{
  "arch": "conformer",
  "model": "self-supervised audio encoder (BEST-RQ)",
  "dataset": "acted Russian speech (Dusha)",
  "train_examples": 26041,
  "n_mels": 64,
  "hop_length": 160,
  "input": "log_mel",
  "win_length": 512,
  "codebook_size": 256,
  "mask_prob": 0.08,
  "norm": "layernorm",
  "hidden_act": "relu",
  "mlp_ratio": 6,
  "head_dim": 32,
  "fused_qkv": true,
  "qk_norm": true,
  "inner_norm": false,
  "moe": "soft",
  "num_experts": 4,
  "moe_every": 2,
  "expert_mlp_ratio": 2,
  "slots_per_expert": 1,
  "shared_expert": false,
  "subsampling": 4,
  "layers": 8,
  "width": 256,
  "positions": "rope",
  "kernel_size": 15,
  "residual_init": "none",
  "optimizer": "soap",
  "beta2": 0.95,
  "learning_rate": 0.0014,
  "beta1": 0.95,
  "shampoo_beta": 0.95,
  "eps": 1e-08,
  "precondition_frequency": 20,
  "max_precond_dim": 512,
  "one_sided": false,
  "adamw_lr_other_params": 0.001,
  "ema_decay": 0.995,
  "max_steps": 7300,
  "batch_size": 192,
  "epochs": 53.8,
  "lr_schedule": "poly",
  "final_lr_fraction": 0,
  "warmup_steps": 210,
  "weight_decay": 0.5,
  "adamw_weight_decay_other_params": 0.01
}
Rows from block 4 of a small self-supervised audio encoder (BEST-RQ), named by matrix and row number. Rows with one number belong to one neuron. Each number is 128 + 24 x the weight over its row's rms, rounded and kept within 0 to 255. All counts start at 0. Numbers have three digits each.
After each neuron's rows are labels from the 100 clips, of 14976, where the neuron reaches its highest value: "top examples" is what is common among them; "loudest" is the band of the loudest frequency at the time of the peak. Only what is clearly more common there than usual is listed. The data: acted Russian speech (Dusha).
# fc1: second MLP up (model.blocks.4.mlp.fc1.weight, 1536x256), inputs 111-147
# fc2: second MLP down (model.blocks.4.mlp.fc2.weight, 256x1536, transposed), outputs 111-147

fc1.637:135123096131093112116113116099112106117093143117146159119168116132082138160123144116183115166087160126141131069
fc2.637:105101149124163128119104131114159076168120118094124139138123157097133118140128115140127153089113119143126159131
top examples: emotion: angry
loudest: 4000 to 8000 Hz

fc1.622:116160100114108177134064163145155130148133160122153147141153117123123207102126130094128125114162092124142152139
fc2.622:153134109076139151148148135165146104133096140191107106169150105113107100139139129102105105141117105171129134145
top examples: emotion: angry
loudest: 4000 to 8000 Hz

fc1.490:134143104115154115119133132109129168131142113124157121110104108135171120159138133111092097108106119084112162156
fc2.490:091105142140107165124133167127127141125138157136158143114182118101110118123116114128133099124110125083110179127
top examples: emotion: angry
loudest: 4000 to 8000 Hz

fc1.33:152184150147159177104095120106141095096079136076092130151107125127112119110130125151135170107114115140125114106
fc2.33:112095159136120110123094159182124091167109127173143112119138154170114099094081177171124134103135140149105118134
top examples: emotion: sad
loudest: 250 to 500 Hz

fc1.242:170145097167094117145127118134119178167100110126111121125160152105146127151139098082093126113151130102111128155
fc2.242:118124098115139128132125126137140090079098130151134107115142150107115134131156102133094126095121109096077100124
top examples: emotion: positive
loudest: 2000 to 4000 Hz

fc1.313:161132117166125144137154131148127088105111102138141097170094175133119112090155133127105162157145102124155150084
fc2.313:151121113088083075140150156126107092127135109150129133157144106165108120111137125106113125136124145145127112164
top examples: emotion: angry
loudest: 500 to 1000 Hz

fc1.275:138112094104106162138096148122147151141103123114145111158154096126101153137212149124146141106110167136115117143
fc2.275:119099143158144137133136115142145132099108114105104150096151133153123129140097154118118110100178110113105190130
top examples: emotion: sad
loudest: 250 to 500 Hz

fc1.145:139163122119110107136078108151141113161150122120136114121136178126108152186143104113088116129125100095136153118
fc2.145:137151121115156136130141109120111072130126152129154127157134096113142120098153109125169119163123133164153139116
top examples: emotion: angry
loudest: 250 to 500 Hz

fc1.368:142108085123117124115151116116161139117162096124142136131112119132096150126163105113189114124130157177106115118
fc2.368:123089138117103159129108115125189148098149138136134127149130098129150125093145122166196137150083145166105121144
top examples: emotion: sad
loudest: 250 to 500 Hz

fc1.64:119119113173118142162127166161148148128132107131176121161135108095127116151125104106152120141139140148145141151
fc2.64:156153117129097139173131149156172100094126091152107151120156148172091118115104110095128120172126126096168094138
top examples: emotion: sad
loudest: 250 to 500 Hz

fc1.271:126119118145096102155116144104091081125078123132113139129094147122108100149130104150118109133173108140126123131
fc2.271:138103119143103141125140150107142104094143093176176176137140144123131153126126192099118107120132158133111128148
top examples: emotion: angry
loudest: 500 to 1000 Hz

fc1.71:128104095168131115132101134105138116122122172125173114160110157139114157158102119178157129129116112124085139114
fc2.71:163113102140139119138144122125104110109104097141128152134096114097105109116128171145112121122137128131156169132
top examples: emotion: angry
loudest: 500 to 1000 Hz

fc1.642:133143132123128108157096120101085050114095126147130162093123159147128144138134121113126144154158126142158123112
fc2.642:147091112077120151164149110089082109089124135135126105136114119132123062142131154142129118134127111156079162151
top examples: emotion: angry
loudest: 500 to 1000 Hz

fc1.508:147120145101132113138122124118162117117104135125171097143120139130112106154150113131113061110111105080125156149
fc2.508:125159122122094125126158111117124119122137107140112158101151153166125090104108144114130106095171145143100184198
top examples: emotion: angry
loudest: 2000 to 4000 Hz

fc1.239:169141113129088150114102092096156108125124135111126168162129140136125094092134124151174103105110119158134135145
fc2.239:100171149140152133147152133161155100151117135131085109131132142119153174138125148157118134114178159109110153123
top examples: emotion: sad
loudest: 250 to 500 Hz

fc1.378:162124190131157098123127129099120136168162163169159131120192127069081142152167109149156143118148152145120128155
fc2.378:097120126131102134122142126129140071132132134154124073143123146096134139126146100143119190092154154140116082139
top examples: emotion: sad
loudest: 250 to 500 Hz

fc1.23:131099203188131136150148133152124159170110127144154146126152100122139129092141126104126159127125108147083152145
fc2.23:118110139143120124156109150156150098141143081132111158140143104129158135145177121141100177105145109120155136114
top examples: emotion: positive
loudest: 4000 to 8000 Hz

fc1.714:152098131166147117116140177114154130107143087107092146130124117158130101114125101124128113098181099134073110119
fc2.714:087123072119138124116123153113101175112163105112149128112153134096147151117113118121125152149120183136140123128
top examples: emotion: angry
loudest: 4000 to 8000 Hz