{"hop_length": 160, "beta2": 0.95, "eps": 1e-08, "ema_decay": 0.995, "lr_schedule": "poly"}
Rows from block 2 of a small self-supervised audio encoder (BEST-RQ), named by matrix and row number. Rows with one number belong to one neuron. Each number is 200 + 40 x the weight over its row's rms, rounded and kept within 0 to 999. All counts start at 0.
After each neuron's rows are labels from the 100 clips, of 14976, where the neuron reaches its highest value: "top examples" is what is common among them. Only what is clearly more common there than usual is listed. The data: acted Russian speech (Dusha).
# fc1: second MLP up (model.blocks.2.mlp.fc1.weight, 1536x256), inputs 0-255
# fc2: second MLP down (model.blocks.2.mlp.fc2.weight, 256x1536, transposed), outputs 0-255

fc1.239,151,199,198,153,156,136,185,248,150,190,198,186,239,238,234,155,227,227,176,235,204,170,260,214,178,178,256,240,190,198,182,117,240,203,222,181,199,154,225,121,255,180,227,147,147,200,290,206,207,129,229,157,214,247,258,193,176,212,143,153,215,216,299,202,218,195,225,175,190,225,216,224,172,184,206,157,146,208,159,232,194,188,284,204,160,200,131,113,130,288,245,181,205,226,237,203,181,270,175,167,197,226,279,156,222,200,216,240,141,221,183,233,202,209,183,200,217,257,153,184,179,133,238,211,183,183,175,172,162,162,268,178,316,239,164,227,202,214,231,149,154,181,202,72,201,141,183,213,185,221,219,175,228,212,196,216,174,217,182,206,146,182,125,209,141,231,188,205,222,209,196,147,282,223,162,169,207,202,150,150,215,261,243,136,163,258,205,172,232,171,236,136,288,210,179,210,187,186,227,204,166,140,115,215,212,290,193,193,237,193,219,184,238,174,140,217,225,202,267,190,247,223,164,196,220,160,173,227,214,267,142,180,226,170,298,163,179,177,164,119,162,192,131,185,159,158,219,182,267,213,243,157,214,118,167,235
fc2.239,176,198,188,136,175,292,224,174,164,196,219,212,221,243,173,157,166,180,131,159,184,217,235,206,140,161,246,168,195,182,124,262,203,171,196,236,272,158,168,160,282,173,120,211,264,201,239,234,242,146,269,242,233,223,209,252,156,189,231,191,237,131,260,158,200,246,221,198,165,235,286,224,189,180,211,257,212,111,178,258,266,259,233,203,242,237,231,190,218,234,210,203,168,93,105,234,242,250,231,251,245,202,141,196,258,178,217,180,227,206,187,159,200,260,182,189,180,161,194,211,193,233,223,176,217,188,257,166,168,227,114,245,233,159,202,227,197,210,173,161,241,217,196,159,245,202,188,250,201,226,144,147,219,202,229,204,185,153,167,167,231,194,138,178,158,196,187,201,194,228,190,177,147,241,142,263,230,152,182,163,176,265,256,181,229,122,193,226,201,123,139,260,264,182,159,216,203,265,147,256,272,155,194,123,180,214,239,213,144,179,223,144,215,143,157,130,233,252,229,222,247,168,170,188,190,174,138,208,274,248,147,208,225,206,217,208,133,227,165,200,191,219,137,221,180,202,172,172,235,142,205,195,231,145,128,248
top examples: emotion: angry

fc1.642,319,223,198,180,210,190,190,221,215,127,187,93,266,215,193,283,203,251,184,187,141,121,159,211,202,192,204,226,230,236,274,154,226,203,215,185,180,189,175,264,200,150,200,288,185,137,254,187,165,183,168,216,185,220,174,225,251,271,134,210,205,195,150,208,204,198,187,225,165,309,250,281,257,197,277,211,228,255,241,217,227,191,163,238,190,160,263,223,186,111,181,242,211,200,167,209,211,171,196,172,171,168,167,203,188,123,241,196,206,221,198,131,109,178,195,175,217,225,272,137,193,208,116,161,294,178,254,214,204,182,234,313,167,203,160,172,169,218,240,152,180,182,194,207,268,149,213,192,197,236,182,192,141,164,143,229,204,212,184,165,153,151,258,184,237,125,187,203,256,181,167,170,246,179,186,209,206,183,220,231,176,249,206,221,199,163,259,216,213,165,207,206,254,242,207,155,121,166,187,206,217,287,210,186,186,152,213,239,229,199,228,265,191,180,299,254,148,204,215,209,241,210,274,179,268,204,156,225,251,223,220,192,200,120,168,283,177,191,215,149,204,205,159,214,197,198,214,256,177,176,250,263,217,214,174,236
fc2.642,201,195,223,241,219,197,170,230,205,232,257,169,186,180,174,227,199,262,165,194,233,253,160,288,237,245,140,186,175,211,118,216,189,184,148,118,255,133,275,188,163,188,178,187,218,214,134,103,232,101,223,113,142,227,157,196,246,160,158,222,225,157,192,158,161,146,205,128,279,262,172,151,209,257,220,195,205,230,232,171,236,160,163,247,157,200,153,230,167,205,178,228,236,188,189,151,224,144,225,155,236,157,103,214,185,134,134,205,244,181,198,196,187,226,177,235,132,170,172,239,130,180,243,222,247,214,206,211,256,178,203,193,143,160,256,142,157,171,249,264,213,217,143,219,189,227,136,241,267,215,176,155,213,207,201,152,214,234,184,160,222,214,215,183,229,200,216,252,271,227,191,153,118,205,255,185,177,210,148,203,222,210,268,214,184,192,248,226,202,183,195,291,113,170,197,207,272,276,232,246,170,209,191,188,151,196,269,180,234,217,230,195,205,171,203,254,180,114,229,178,124,228,205,224,209,265,202,241,206,195,203,183,226,237,101,161,246,106,170,174,162,241,162,229,193,181,125,185,186,203,207,229,228,223,193,188
top examples: emotion: angry

fc1.445,199,157,213,113,231,141,205,153,197,174,201,207,167,169,211,241,221,152,235,217,192,178,144,258,223,213,234,234,215,227,206,251,131,166,198,233,227,229,181,231,186,192,217,175,210,167,197,204,165,257,294,168,171,249,264,230,93,199,246,245,280,293,158,211,160,111,209,198,232,195,146,232,156,175,240,218,171,247,241,240,233,181,160,254,185,229,205,157,226,209,227,188,209,189,157,131,153,140,207,179,262,151,165,165,199,237,182,214,150,185,205,219,187,140,211,160,202,235,165,252,167,272,225,221,236,148,247,191,148,216,229,199,137,258,240,248,189,174,216,229,224,177,269,141,193,264,236,160,164,200,173,172,176,254,192,180,178,235,207,220,309,237,262,201,183,239,97,178,209,155,153,205,179,232,150,251,220,213,203,173,312,215,217,188,200,214,187,122,182,129,191,233,192,165,184,231,235,254,183,204,268,231,257,222,254,169,176,221,103,166,230,164,109,219,258,184,222,230,163,150,154,144,272,165,155,226,141,183,146,206,145,184,215,212,222,202,210,208,280,207,173,146,194,198,154,149,150,174,206,196,225,222,231,137,250,147
fc2.445,205,191,235,166,191,206,244,191,165,212,228,218,145,161,155,185,169,236,216,246,238,181,194,191,161,235,258,223,167,180,153,158,241,165,178,275,192,261,170,151,174,286,137,328,254,252,207,281,216,120,177,98,274,161,174,189,209,195,178,159,167,173,211,201,258,250,231,211,195,176,202,230,170,201,220,147,167,149,245,193,251,201,191,191,225,190,218,156,223,241,240,189,189,195,170,212,201,145,264,155,182,171,120,226,189,163,181,200,274,264,169,229,201,213,150,218,186,199,264,155,252,143,147,161,193,232,178,151,157,203,181,174,225,185,234,202,227,238,130,196,153,200,240,173,208,166,179,231,246,239,237,272,218,180,190,144,307,239,139,144,211,200,192,214,232,214,195,195,250,201,222,216,124,204,185,215,186,170,319,158,235,182,237,259,213,231,169,181,194,237,233,215,161,123,151,219,130,160,153,148,263,220,249,163,187,191,193,189,192,143,188,168,261,212,177,143,279,188,174,187,206,87,229,200,120,175,157,189,245,220,241,130,192,171,168,178,183,240,210,167,204,184,207,170,136,209,201,217,203,208,96,207,102,161,192,216
top examples: emotion: positive

fc1.187,190,202,263,243,250,188,133,304,163,190,206,200,133,268,171,230,322,184,253,170,236,197,175,239,268,177,165,169,170,235,184,142,192,214,217,197,155,226,98,198,227,187,182,247,172,229,204,252,201,195,147,187,184,160,195,213,168,204,164,210,241,143,152,258,275,243,160,236,209,169,201,172,172,294,186,297,227,217,176,215,210,186,187,215,192,228,228,166,203,191,176,150,190,163,214,276,198,174,188,134,211,212,222,184,271,222,165,220,163,203,115,180,180,126,194,147,217,177,194,114,189,182,208,241,183,205,187,191,178,257,231,280,187,189,168,184,203,206,207,104,209,150,217,224,215,184,198,264,166,265,294,191,182,202,215,188,239,152,217,208,178,221,184,191,230,196,234,274,189,124,196,188,169,175,263,122,154,211,248,181,202,248,216,220,169,216,230,156,293,191,212,199,233,192,216,211,131,211,154,167,207,259,176,159,211,294,211,240,283,236,160,199,247,212,254,229,143,282,216,188,178,219,272,174,228,198,299,211,172,201,239,220,194,141,180,193,141,168,249,251,308,223,223,169,175,207,200,172,267,167,154,232,194,210,252,198
fc2.187,136,160,184,210,137,244,231,205,168,213,210,243,191,130,157,140,202,205,162,229,147,248,173,271,178,227,232,132,180,198,190,188,262,236,176,220,212,156,204,168,230,196,198,233,217,212,208,211,145,202,230,198,198,219,164,263,153,175,126,214,193,196,201,255,225,209,157,224,119,181,180,215,160,144,160,205,244,218,317,203,246,142,205,179,216,194,205,212,220,234,158,240,186,252,248,170,166,180,210,220,215,213,282,208,215,214,275,201,220,195,209,195,224,199,329,173,186,169,145,255,192,93,210,249,257,196,113,212,237,157,214,191,252,201,209,117,151,183,176,254,167,183,258,174,227,208,213,212,211,233,213,221,290,181,152,217,233,260,218,239,122,160,242,129,212,189,194,239,189,216,149,180,231,186,205,248,141,158,147,173,182,166,221,249,141,174,136,175,185,217,224,221,150,168,111,161,248,232,225,242,141,219,233,212,137,187,204,113,129,174,136,182,202,195,231,187,245,236,280,159,124,212,226,268,241,179,173,196,168,157,182,205,208,200,116,140,110,144,182,198,143,233,212,175,206,192,155,183,249,236,184,155,182,283,152,186
top examples: emotion: angry

fc1.66,112,299,163,253,151,184,209,218,253,213,267,157,184,227,197,152,179,169,133,217,213,231,220,158,204,218,213,168,248,227,175,163,211,226,157,199,176,218,185,147,179,195,162,204,202,206,207,239,227,320,192,182,199,155,183,253,221,192,141,228,210,201,158,250,179,167,192,201,230,154,168,262,161,258,276,198,142,186,150,188,208,159,113,241,195,196,223,209,240,188,150,220,165,211,227,209,178,206,218,188,215,170,324,175,195,165,201,202,204,204,212,273,192,198,173,176,166,224,221,193,247,292,180,218,195,142,292,248,185,229,155,230,174,207,257,195,253,184,269,230,136,239,226,195,239,228,167,190,217,214,195,208,214,197,119,187,233,130,174,155,199,179,175,220,202,156,202,164,189,110,257,154,120,238,213,221,191,161,188,170,209,226,165,135,106,175,185,191,166,206,159,273,161,208,228,217,174,315,172,220,215,122,213,221,84,215,218,190,182,236,279,240,265,156,279,189,247,133,188,186,206,212,182,248,236,172,130,280,226,171,213,176,159,171,205,177,197,119,243,128,187,199,114,264,211,251,216,217,206,213,227,202,226,203,162,179
fc2.66,238,166,204,254,235,228,204,219,253,207,202,242,281,161,217,253,203,236,257,256,190,272,180,204,214,144,190,161,73,169,211,158,99,160,185,191,170,170,148,206,168,217,282,265,165,186,207,193,200,222,219,172,190,181,155,241,230,177,225,269,227,206,186,184,179,212,251,211,239,173,183,225,228,201,157,193,200,229,173,256,234,222,279,188,209,213,233,164,206,252,151,207,215,165,118,201,174,165,206,195,190,143,197,257,200,252,247,158,274,157,187,219,202,221,202,161,161,141,245,85,217,218,181,210,179,87,146,240,179,158,171,186,260,126,194,232,138,144,220,216,178,218,170,154,294,230,240,247,201,204,232,210,136,206,108,239,174,162,150,211,212,171,289,234,194,213,145,132,211,248,216,170,163,174,179,147,238,211,218,174,164,230,173,159,183,202,223,198,130,264,201,167,250,181,198,221,246,264,208,251,198,229,173,224,246,302,246,210,240,171,137,163,215,161,232,109,167,159,206,192,199,265,207,159,228,194,236,206,240,197,216,199,219,222,182,190,128,228,213,229,242,192,204,146,140,124,143,176,252,203,152,206,229,172,270,223
top examples: emotion: positive

fc1.691,103,273,190,153,162,197,249,153,207,279,178,143,164,165,211,189,271,248,157,163,217,194,159,239,237,196,185,169,186,158,244,206,196,247,196,244,196,128,206,185,216,183,178,212,246,195,229,287,188,174,235,254,159,139,139,138,184,145,272,243,172,169,215,213,182,190,229,210,227,93,210,247,191,190,180,216,193,239,181,209,247,213,186,188,192,158,182,133,134,250,225,198,262,181,172,113,231,218,196,160,212,192,280,188,286,181,257,283,221,172,200,218,205,244,281,160,203,289,161,167,183,210,209,162,213,295,220,190,283,152,127,168,254,224,177,189,182,173,184,220,181,175,145,235,189,165,193,149,137,219,229,253,179,246,226,172,204,263,214,152,175,205,273,185,237,219,208,184,131,190,181,166,222,130,149,170,240,244,172,181,189,130,191,177,248,146,238,201,243,204,235,202,179,121,229,202,221,282,229,132,171,160,230,217,191,193,175,125,232,226,239,176,258,217,186,173,278,234,143,116,201,179,166,152,194,245,150,208,262,190,123,163,202,187,203,201,201,194,155,273,202,152,224,224,258,156,201,215,178,185,208,202,167,189,267,179
fc2.691,217,176,272,161,191,169,169,65,185,205,164,174,177,218,192,283,220,246,251,223,183,167,241,225,171,190,158,243,271,193,170,177,197,198,248,243,182,270,163,253,197,204,269,137,226,213,169,124,183,160,221,80,224,202,219,196,188,182,193,190,219,204,168,254,181,181,164,209,195,232,199,207,176,177,154,236,210,222,174,225,170,242,191,198,235,182,184,231,216,192,149,165,239,228,259,199,178,173,147,186,230,129,215,250,193,170,136,103,271,232,235,202,202,176,104,159,180,228,157,221,195,247,235,228,167,209,204,164,244,193,235,166,280,213,281,148,220,197,199,252,282,173,149,239,224,259,193,202,230,196,207,189,154,200,155,173,222,195,269,219,212,207,185,223,228,194,172,205,101,188,225,149,161,104,187,197,121,194,180,217,231,191,215,205,175,152,216,177,214,204,333,259,211,175,170,249,215,237,186,199,179,107,140,175,280,229,122,226,183,213,216,162,256,171,260,119,214,272,195,206,199,241,236,183,290,179,195,183,216,184,226,196,195,307,202,254,161,289,203,176,145,218,197,119,199,228,195,191,175,235,191,213,199,188,186,162
top examples: emotion: sad

fc1.476,152,239,190,223,167,176,218,125,230,173,255,155,202,197,220,182,263,274,229,187,180,168,169,280,167,117,178,180,218,212,211,234,146,163,203,164,275,261,218,185,254,190,207,210,234,180,241,209,202,143,232,248,209,198,221,272,215,188,127,132,250,268,138,160,204,170,174,165,170,143,185,208,129,221,212,182,182,227,144,221,212,124,187,241,157,214,164,204,194,241,179,215,159,229,203,146,167,202,265,167,224,176,293,150,165,210,177,206,166,172,204,192,159,208,173,215,238,141,206,204,149,242,203,215,207,168,173,173,180,181,176,250,154,212,195,238,215,181,179,174,268,160,260,177,164,222,337,246,218,244,202,197,169,224,195,189,190,279,199,190,196,173,186,219,260,179,200,161,224,165,283,197,189,203,148,289,184,110,248,121,150,320,320,282,142,196,184,230,167,156,241,136,276,187,194,186,202,157,186,186,226,181,135,167,222,208,187,254,147,230,220,177,173,233,251,171,187,168,219,122,228,229,183,168,150,246,172,193,196,238,174,180,181,247,220,146,161,206,176,187,191,136,184,163,145,185,172,224,172,217,207,195,132,142,141,262
fc2.476,234,211,201,175,223,179,197,187,145,242,182,207,171,197,229,162,214,182,212,170,174,254,194,158,133,166,231,248,156,212,250,211,261,183,235,250,199,199,184,198,185,175,220,253,237,209,231,281,211,200,190,194,166,190,177,167,153,249,220,193,223,89,248,203,231,178,182,187,227,269,269,291,184,234,149,233,166,209,211,185,168,205,173,298,159,246,224,210,209,165,128,147,199,199,229,217,156,232,161,198,233,246,186,177,190,231,153,221,189,201,316,234,117,171,183,231,197,221,234,264,196,98,106,210,250,181,186,168,127,202,130,179,191,257,203,224,208,218,257,241,199,184,279,191,226,98,209,205,135,237,139,227,246,198,252,216,101,201,173,263,175,242,262,154,249,213,216,209,250,211,224,203,232,161,189,219,220,174,187,145,205,287,201,178,209,203,156,179,259,235,194,187,223,263,161,201,233,211,223,139,252,187,205,201,221,195,203,92,155,108,249,226,212,148,95,193,188,263,191,170,206,139,189,233,174,183,217,181,230,145,227,173,218,179,215,182,174,210,147,198,168,147,140,170,147,192,207,256,165,131,203,220,140,267,128,183
top examples: emotion: angry

fc1.756,183,277,216,183,246,161,156,170,203,182,204,122,233,247,285,169,216,197,199,165,236,165,171,176,190,204,212,142,143,282,176,251,172,224,234,168,216,266,188,192,128,212,191,193,230,201,210,206,264,135,181,202,109,217,164,250,216,241,252,209,229,199,185,144,253,188,189,187,222,240,254,181,178,226,140,158,127,224,227,218,212,211,189,304,248,247,164,181,194,163,128,228,197,192,148,127,215,169,255,177,256,231,243,256,200,217,258,222,183,227,215,180,131,213,206,225,246,248,179,187,225,194,204,190,198,210,220,254,241,141,144,298,174,220,166,233,218,271,208,157,234,222,104,243,195,185,326,239,164,229,241,160,204,97,158,150,211,166,187,298,169,206,173,212,247,163,121,219,177,220,215,256,189,268,234,139,199,296,177,271,175,182,179,165,178,181,249,127,193,231,199,143,251,206,186,191,213,167,231,179,176,163,188,177,256,206,250,234,189,185,229,220,165,283,153,205,233,132,213,245,162,173,220,169,172,233,188,177,189,267,201,150,207,186,202,192,180,190,121,172,185,162,195,212,202,216,255,180,253,194,234,127,249,253,194,207
fc2.756,208,229,167,132,222,190,225,283,205,205,289,213,168,154,205,296,224,204,266,165,229,156,200,262,233,202,228,197,158,290,261,205,222,211,195,105,107,163,164,201,130,187,227,155,289,161,208,193,178,172,218,189,118,259,182,236,135,110,142,171,207,238,248,184,151,257,202,145,184,239,256,200,193,182,209,208,226,246,224,223,190,216,166,227,215,208,159,243,168,173,203,232,224,241,211,192,233,199,227,187,257,265,157,217,212,134,142,262,149,217,139,237,239,126,146,185,304,232,184,101,154,178,221,218,178,191,228,211,216,159,223,157,269,282,179,177,169,224,167,235,173,142,190,180,221,228,244,181,250,260,203,173,121,161,168,231,198,116,204,126,192,207,234,203,129,197,214,216,211,201,224,190,216,197,187,235,160,241,232,182,213,157,238,261,238,185,187,177,141,178,173,230,259,233,208,202,214,141,186,174,241,184,193,155,156,171,289,217,209,215,223,157,229,293,222,272,187,207,188,221,243,133,192,220,246,136,192,204,182,219,255,116,229,149,184,161,215,173,243,142,147,221,237,181,174,181,160,199,195,162,196,182,235,194,195,176
top examples: emotion: angry

fc1.67,176,138,191,171,174,151,181,220,141,195,170,207,204,180,285,276,227,234,176,278,236,209,207,183,157,269,259,210,244,262,146,184,210,226,267,202,297,158,113,145,166,159,167,185,208,214,148,235,203,126,244,240,228,156,175,261,214,177,256,180,162,144,247,182,229,125,173,265,153,201,143,115,230,214,148,261,184,181,181,218,276,183,232,187,154,194,281,208,210,178,220,206,219,205,258,227,127,235,128,194,158,187,172,199,211,174,149,221,227,189,204,253,164,213,196,118,200,243,201,210,211,151,190,173,219,228,156,193,206,242,173,135,182,230,174,222,177,197,281,197,241,227,224,227,162,189,237,176,169,210,173,247,229,187,206,167,138,223,164,209,226,205,202,151,200,173,196,201,185,238,235,191,202,256,195,192,237,237,192,241,143,123,139,226,160,179,249,174,218,212,227,231,230,194,187,187,139,186,123,137,185,168,239,186,304,178,194,207,191,213,121,214,215,267,187,228,255,199,181,234,236,199,172,157,203,177,207,183,147,200,221,203,247,261,145,238,163,237,301,247,271,174,160,226,307,142,243,235,209,214,188,147,214,261,267,294
fc2.67,256,253,189,191,164,200,248,196,198,190,167,157,245,162,295,157,188,216,193,200,156,244,213,216,228,225,215,200,249,183,173,242,202,177,206,214,191,186,184,191,272,218,206,195,177,148,91,269,170,103,188,214,182,193,129,200,197,233,187,228,225,200,197,188,195,150,259,194,182,299,203,236,216,176,130,145,198,263,218,184,166,209,126,205,149,158,178,204,166,201,203,168,252,144,154,216,206,192,153,153,142,179,203,213,176,156,189,274,203,256,259,241,210,288,253,230,142,221,123,214,150,171,201,190,210,227,197,196,227,151,211,191,248,165,206,258,173,210,218,144,180,217,159,136,232,191,189,211,85,188,177,177,234,215,240,214,219,123,214,196,205,202,149,227,237,256,203,169,268,187,164,196,178,219,184,257,162,113,148,200,179,197,174,147,250,182,203,240,188,280,189,209,207,172,219,215,168,220,179,156,165,171,198,158,211,155,191,170,211,167,157,209,223,209,199,135,185,195,243,124,225,217,203,201,111,272,201,154,336,124,196,159,237,168,200,180,121,197,255,126,292,183,226,236,182,292,192,209,232,132,123,221,180,212,296,217
top examples: emotion: angry

fc1.364,158,215,187,182,190,153,204,203,280,260,166,129,117,232,235,239,170,178,181,208,187,207,221,271,230,178,160,217,237,172,243,166,213,175,181,264,270,174,231,235,192,206,189,170,212,271,213,186,211,133,282,127,237,190,172,252,200,153,265,244,188,176,192,199,223,206,202,184,167,197,202,253,190,185,220,278,237,153,221,218,208,179,201,206,157,236,182,199,227,200,165,139,165,265,74,88,192,155,204,181,232,219,203,234,242,210,292,146,161,166,186,213,195,219,226,169,187,266,252,152,198,171,230,207,232,293,168,154,189,182,243,198,232,211,221,247,246,242,252,122,201,202,208,112,179,187,248,222,233,198,230,195,208,174,231,216,169,252,159,217,183,178,274,162,219,225,105,250,170,205,112,114,255,197,215,177,210,207,221,257,218,164,180,216,189,235,196,216,148,137,158,182,112,201,193,179,157,232,207,177,255,258,226,167,178,135,211,231,173,184,131,171,221,132,217,201,220,272,181,257,206,189,158,200,190,287,212,279,181,163,265,201,216,145,247,224,213,213,273,181,214,185,233,273,150,207,251,189,224,128,269,200,186,248,166,166
fc2.364,220,167,217,248,178,194,116,250,168,244,157,156,149,226,196,207,158,207,222,206,220,196,226,228,197,292,115,224,143,219,215,222,193,167,174,221,151,229,177,169,231,231,217,255,141,207,265,190,261,228,156,201,196,190,221,159,230,185,150,118,214,165,134,200,194,140,227,206,182,232,212,217,184,228,270,215,181,188,302,194,245,195,182,218,196,188,173,232,143,205,231,264,128,239,202,213,219,209,209,191,171,246,161,156,164,210,144,289,149,203,173,162,134,251,210,197,175,209,186,134,206,158,264,129,190,141,154,201,250,201,136,240,226,222,280,168,188,113,216,228,156,138,147,185,185,167,218,227,229,130,195,214,127,194,167,195,185,264,222,169,136,170,193,185,159,180,308,224,177,174,171,201,245,265,170,276,206,162,177,185,149,275,263,244,166,196,239,249,230,216,215,218,212,178,265,174,178,215,206,215,187,221,207,172,163,232,223,275,242,262,236,234,247,231,248,271,178,140,205,235,262,132,218,181,237,206,204,172,204,191,225,270,198,219,152,182,225,275,70,89,208,187,174,163,184,204,244,208,206,155,210,215,185,237,189,157
top examples: emotion: angry

fc1.76,136,216,125,225,175,141,251,226,196,211,201,141,155,195,246,231,165,192,272,222,162,169,187,201,188,183,278,220,236,92,166,156,219,195,179,171,166,169,161,151,178,214,185,249,229,226,248,201,208,183,156,192,186,233,173,157,158,158,163,219,266,202,144,170,197,186,178,217,252,120,201,217,167,182,324,203,264,171,216,223,216,209,272,218,213,202,135,202,150,181,229,166,197,200,200,146,131,215,218,174,220,196,230,217,217,210,203,314,228,195,197,239,192,243,237,254,197,240,206,237,180,155,244,216,120,192,207,240,158,196,216,192,259,151,112,192,246,206,168,190,222,221,194,284,239,166,208,151,158,307,177,223,160,216,186,245,173,191,222,205,176,148,189,173,215,179,134,173,195,182,164,140,194,183,200,318,191,147,199,205,188,192,172,197,202,282,144,125,180,179,216,219,149,267,225,208,230,186,232,175,184,293,224,254,241,199,163,104,269,188,171,175,199,241,189,229,205,181,257,243,172,310,264,146,236,234,260,246,212,202,170,247,225,188,274,250,175,229,244,181,273,199,169,231,194,205,168,137,161,216,170,196,263,170,205,139
fc2.76,125,177,230,251,269,244,186,224,192,204,204,246,247,226,175,242,250,238,179,173,162,200,231,183,186,243,177,171,143,141,218,142,249,182,227,246,224,227,194,218,244,220,197,199,153,234,178,146,219,241,213,192,173,134,198,222,216,176,165,201,179,204,195,173,232,137,187,218,198,168,263,233,177,235,208,228,220,260,292,212,257,123,246,214,208,246,157,190,168,295,249,225,196,287,202,220,211,220,263,166,243,198,116,186,165,238,192,190,197,143,171,202,133,263,164,101,186,161,162,241,170,215,181,190,198,252,270,182,208,145,240,261,284,200,177,133,188,242,290,121,204,246,230,195,187,210,214,144,214,156,129,223,244,199,159,247,195,247,179,181,187,242,237,191,276,160,248,201,258,163,197,177,151,186,188,177,192,232,205,224,165,136,214,178,195,166,190,163,218,183,226,177,213,213,184,276,225,213,46,219,171,162,150,204,170,344,175,209,157,216,216,195,181,198,226,247,203,144,181,253,168,178,190,210,221,205,223,162,234,173,188,205,177,271,169,162,182,226,230,210,232,290,157,212,256,174,136,226,124,278,221,169,190,228,157,224
top examples: emotion: sad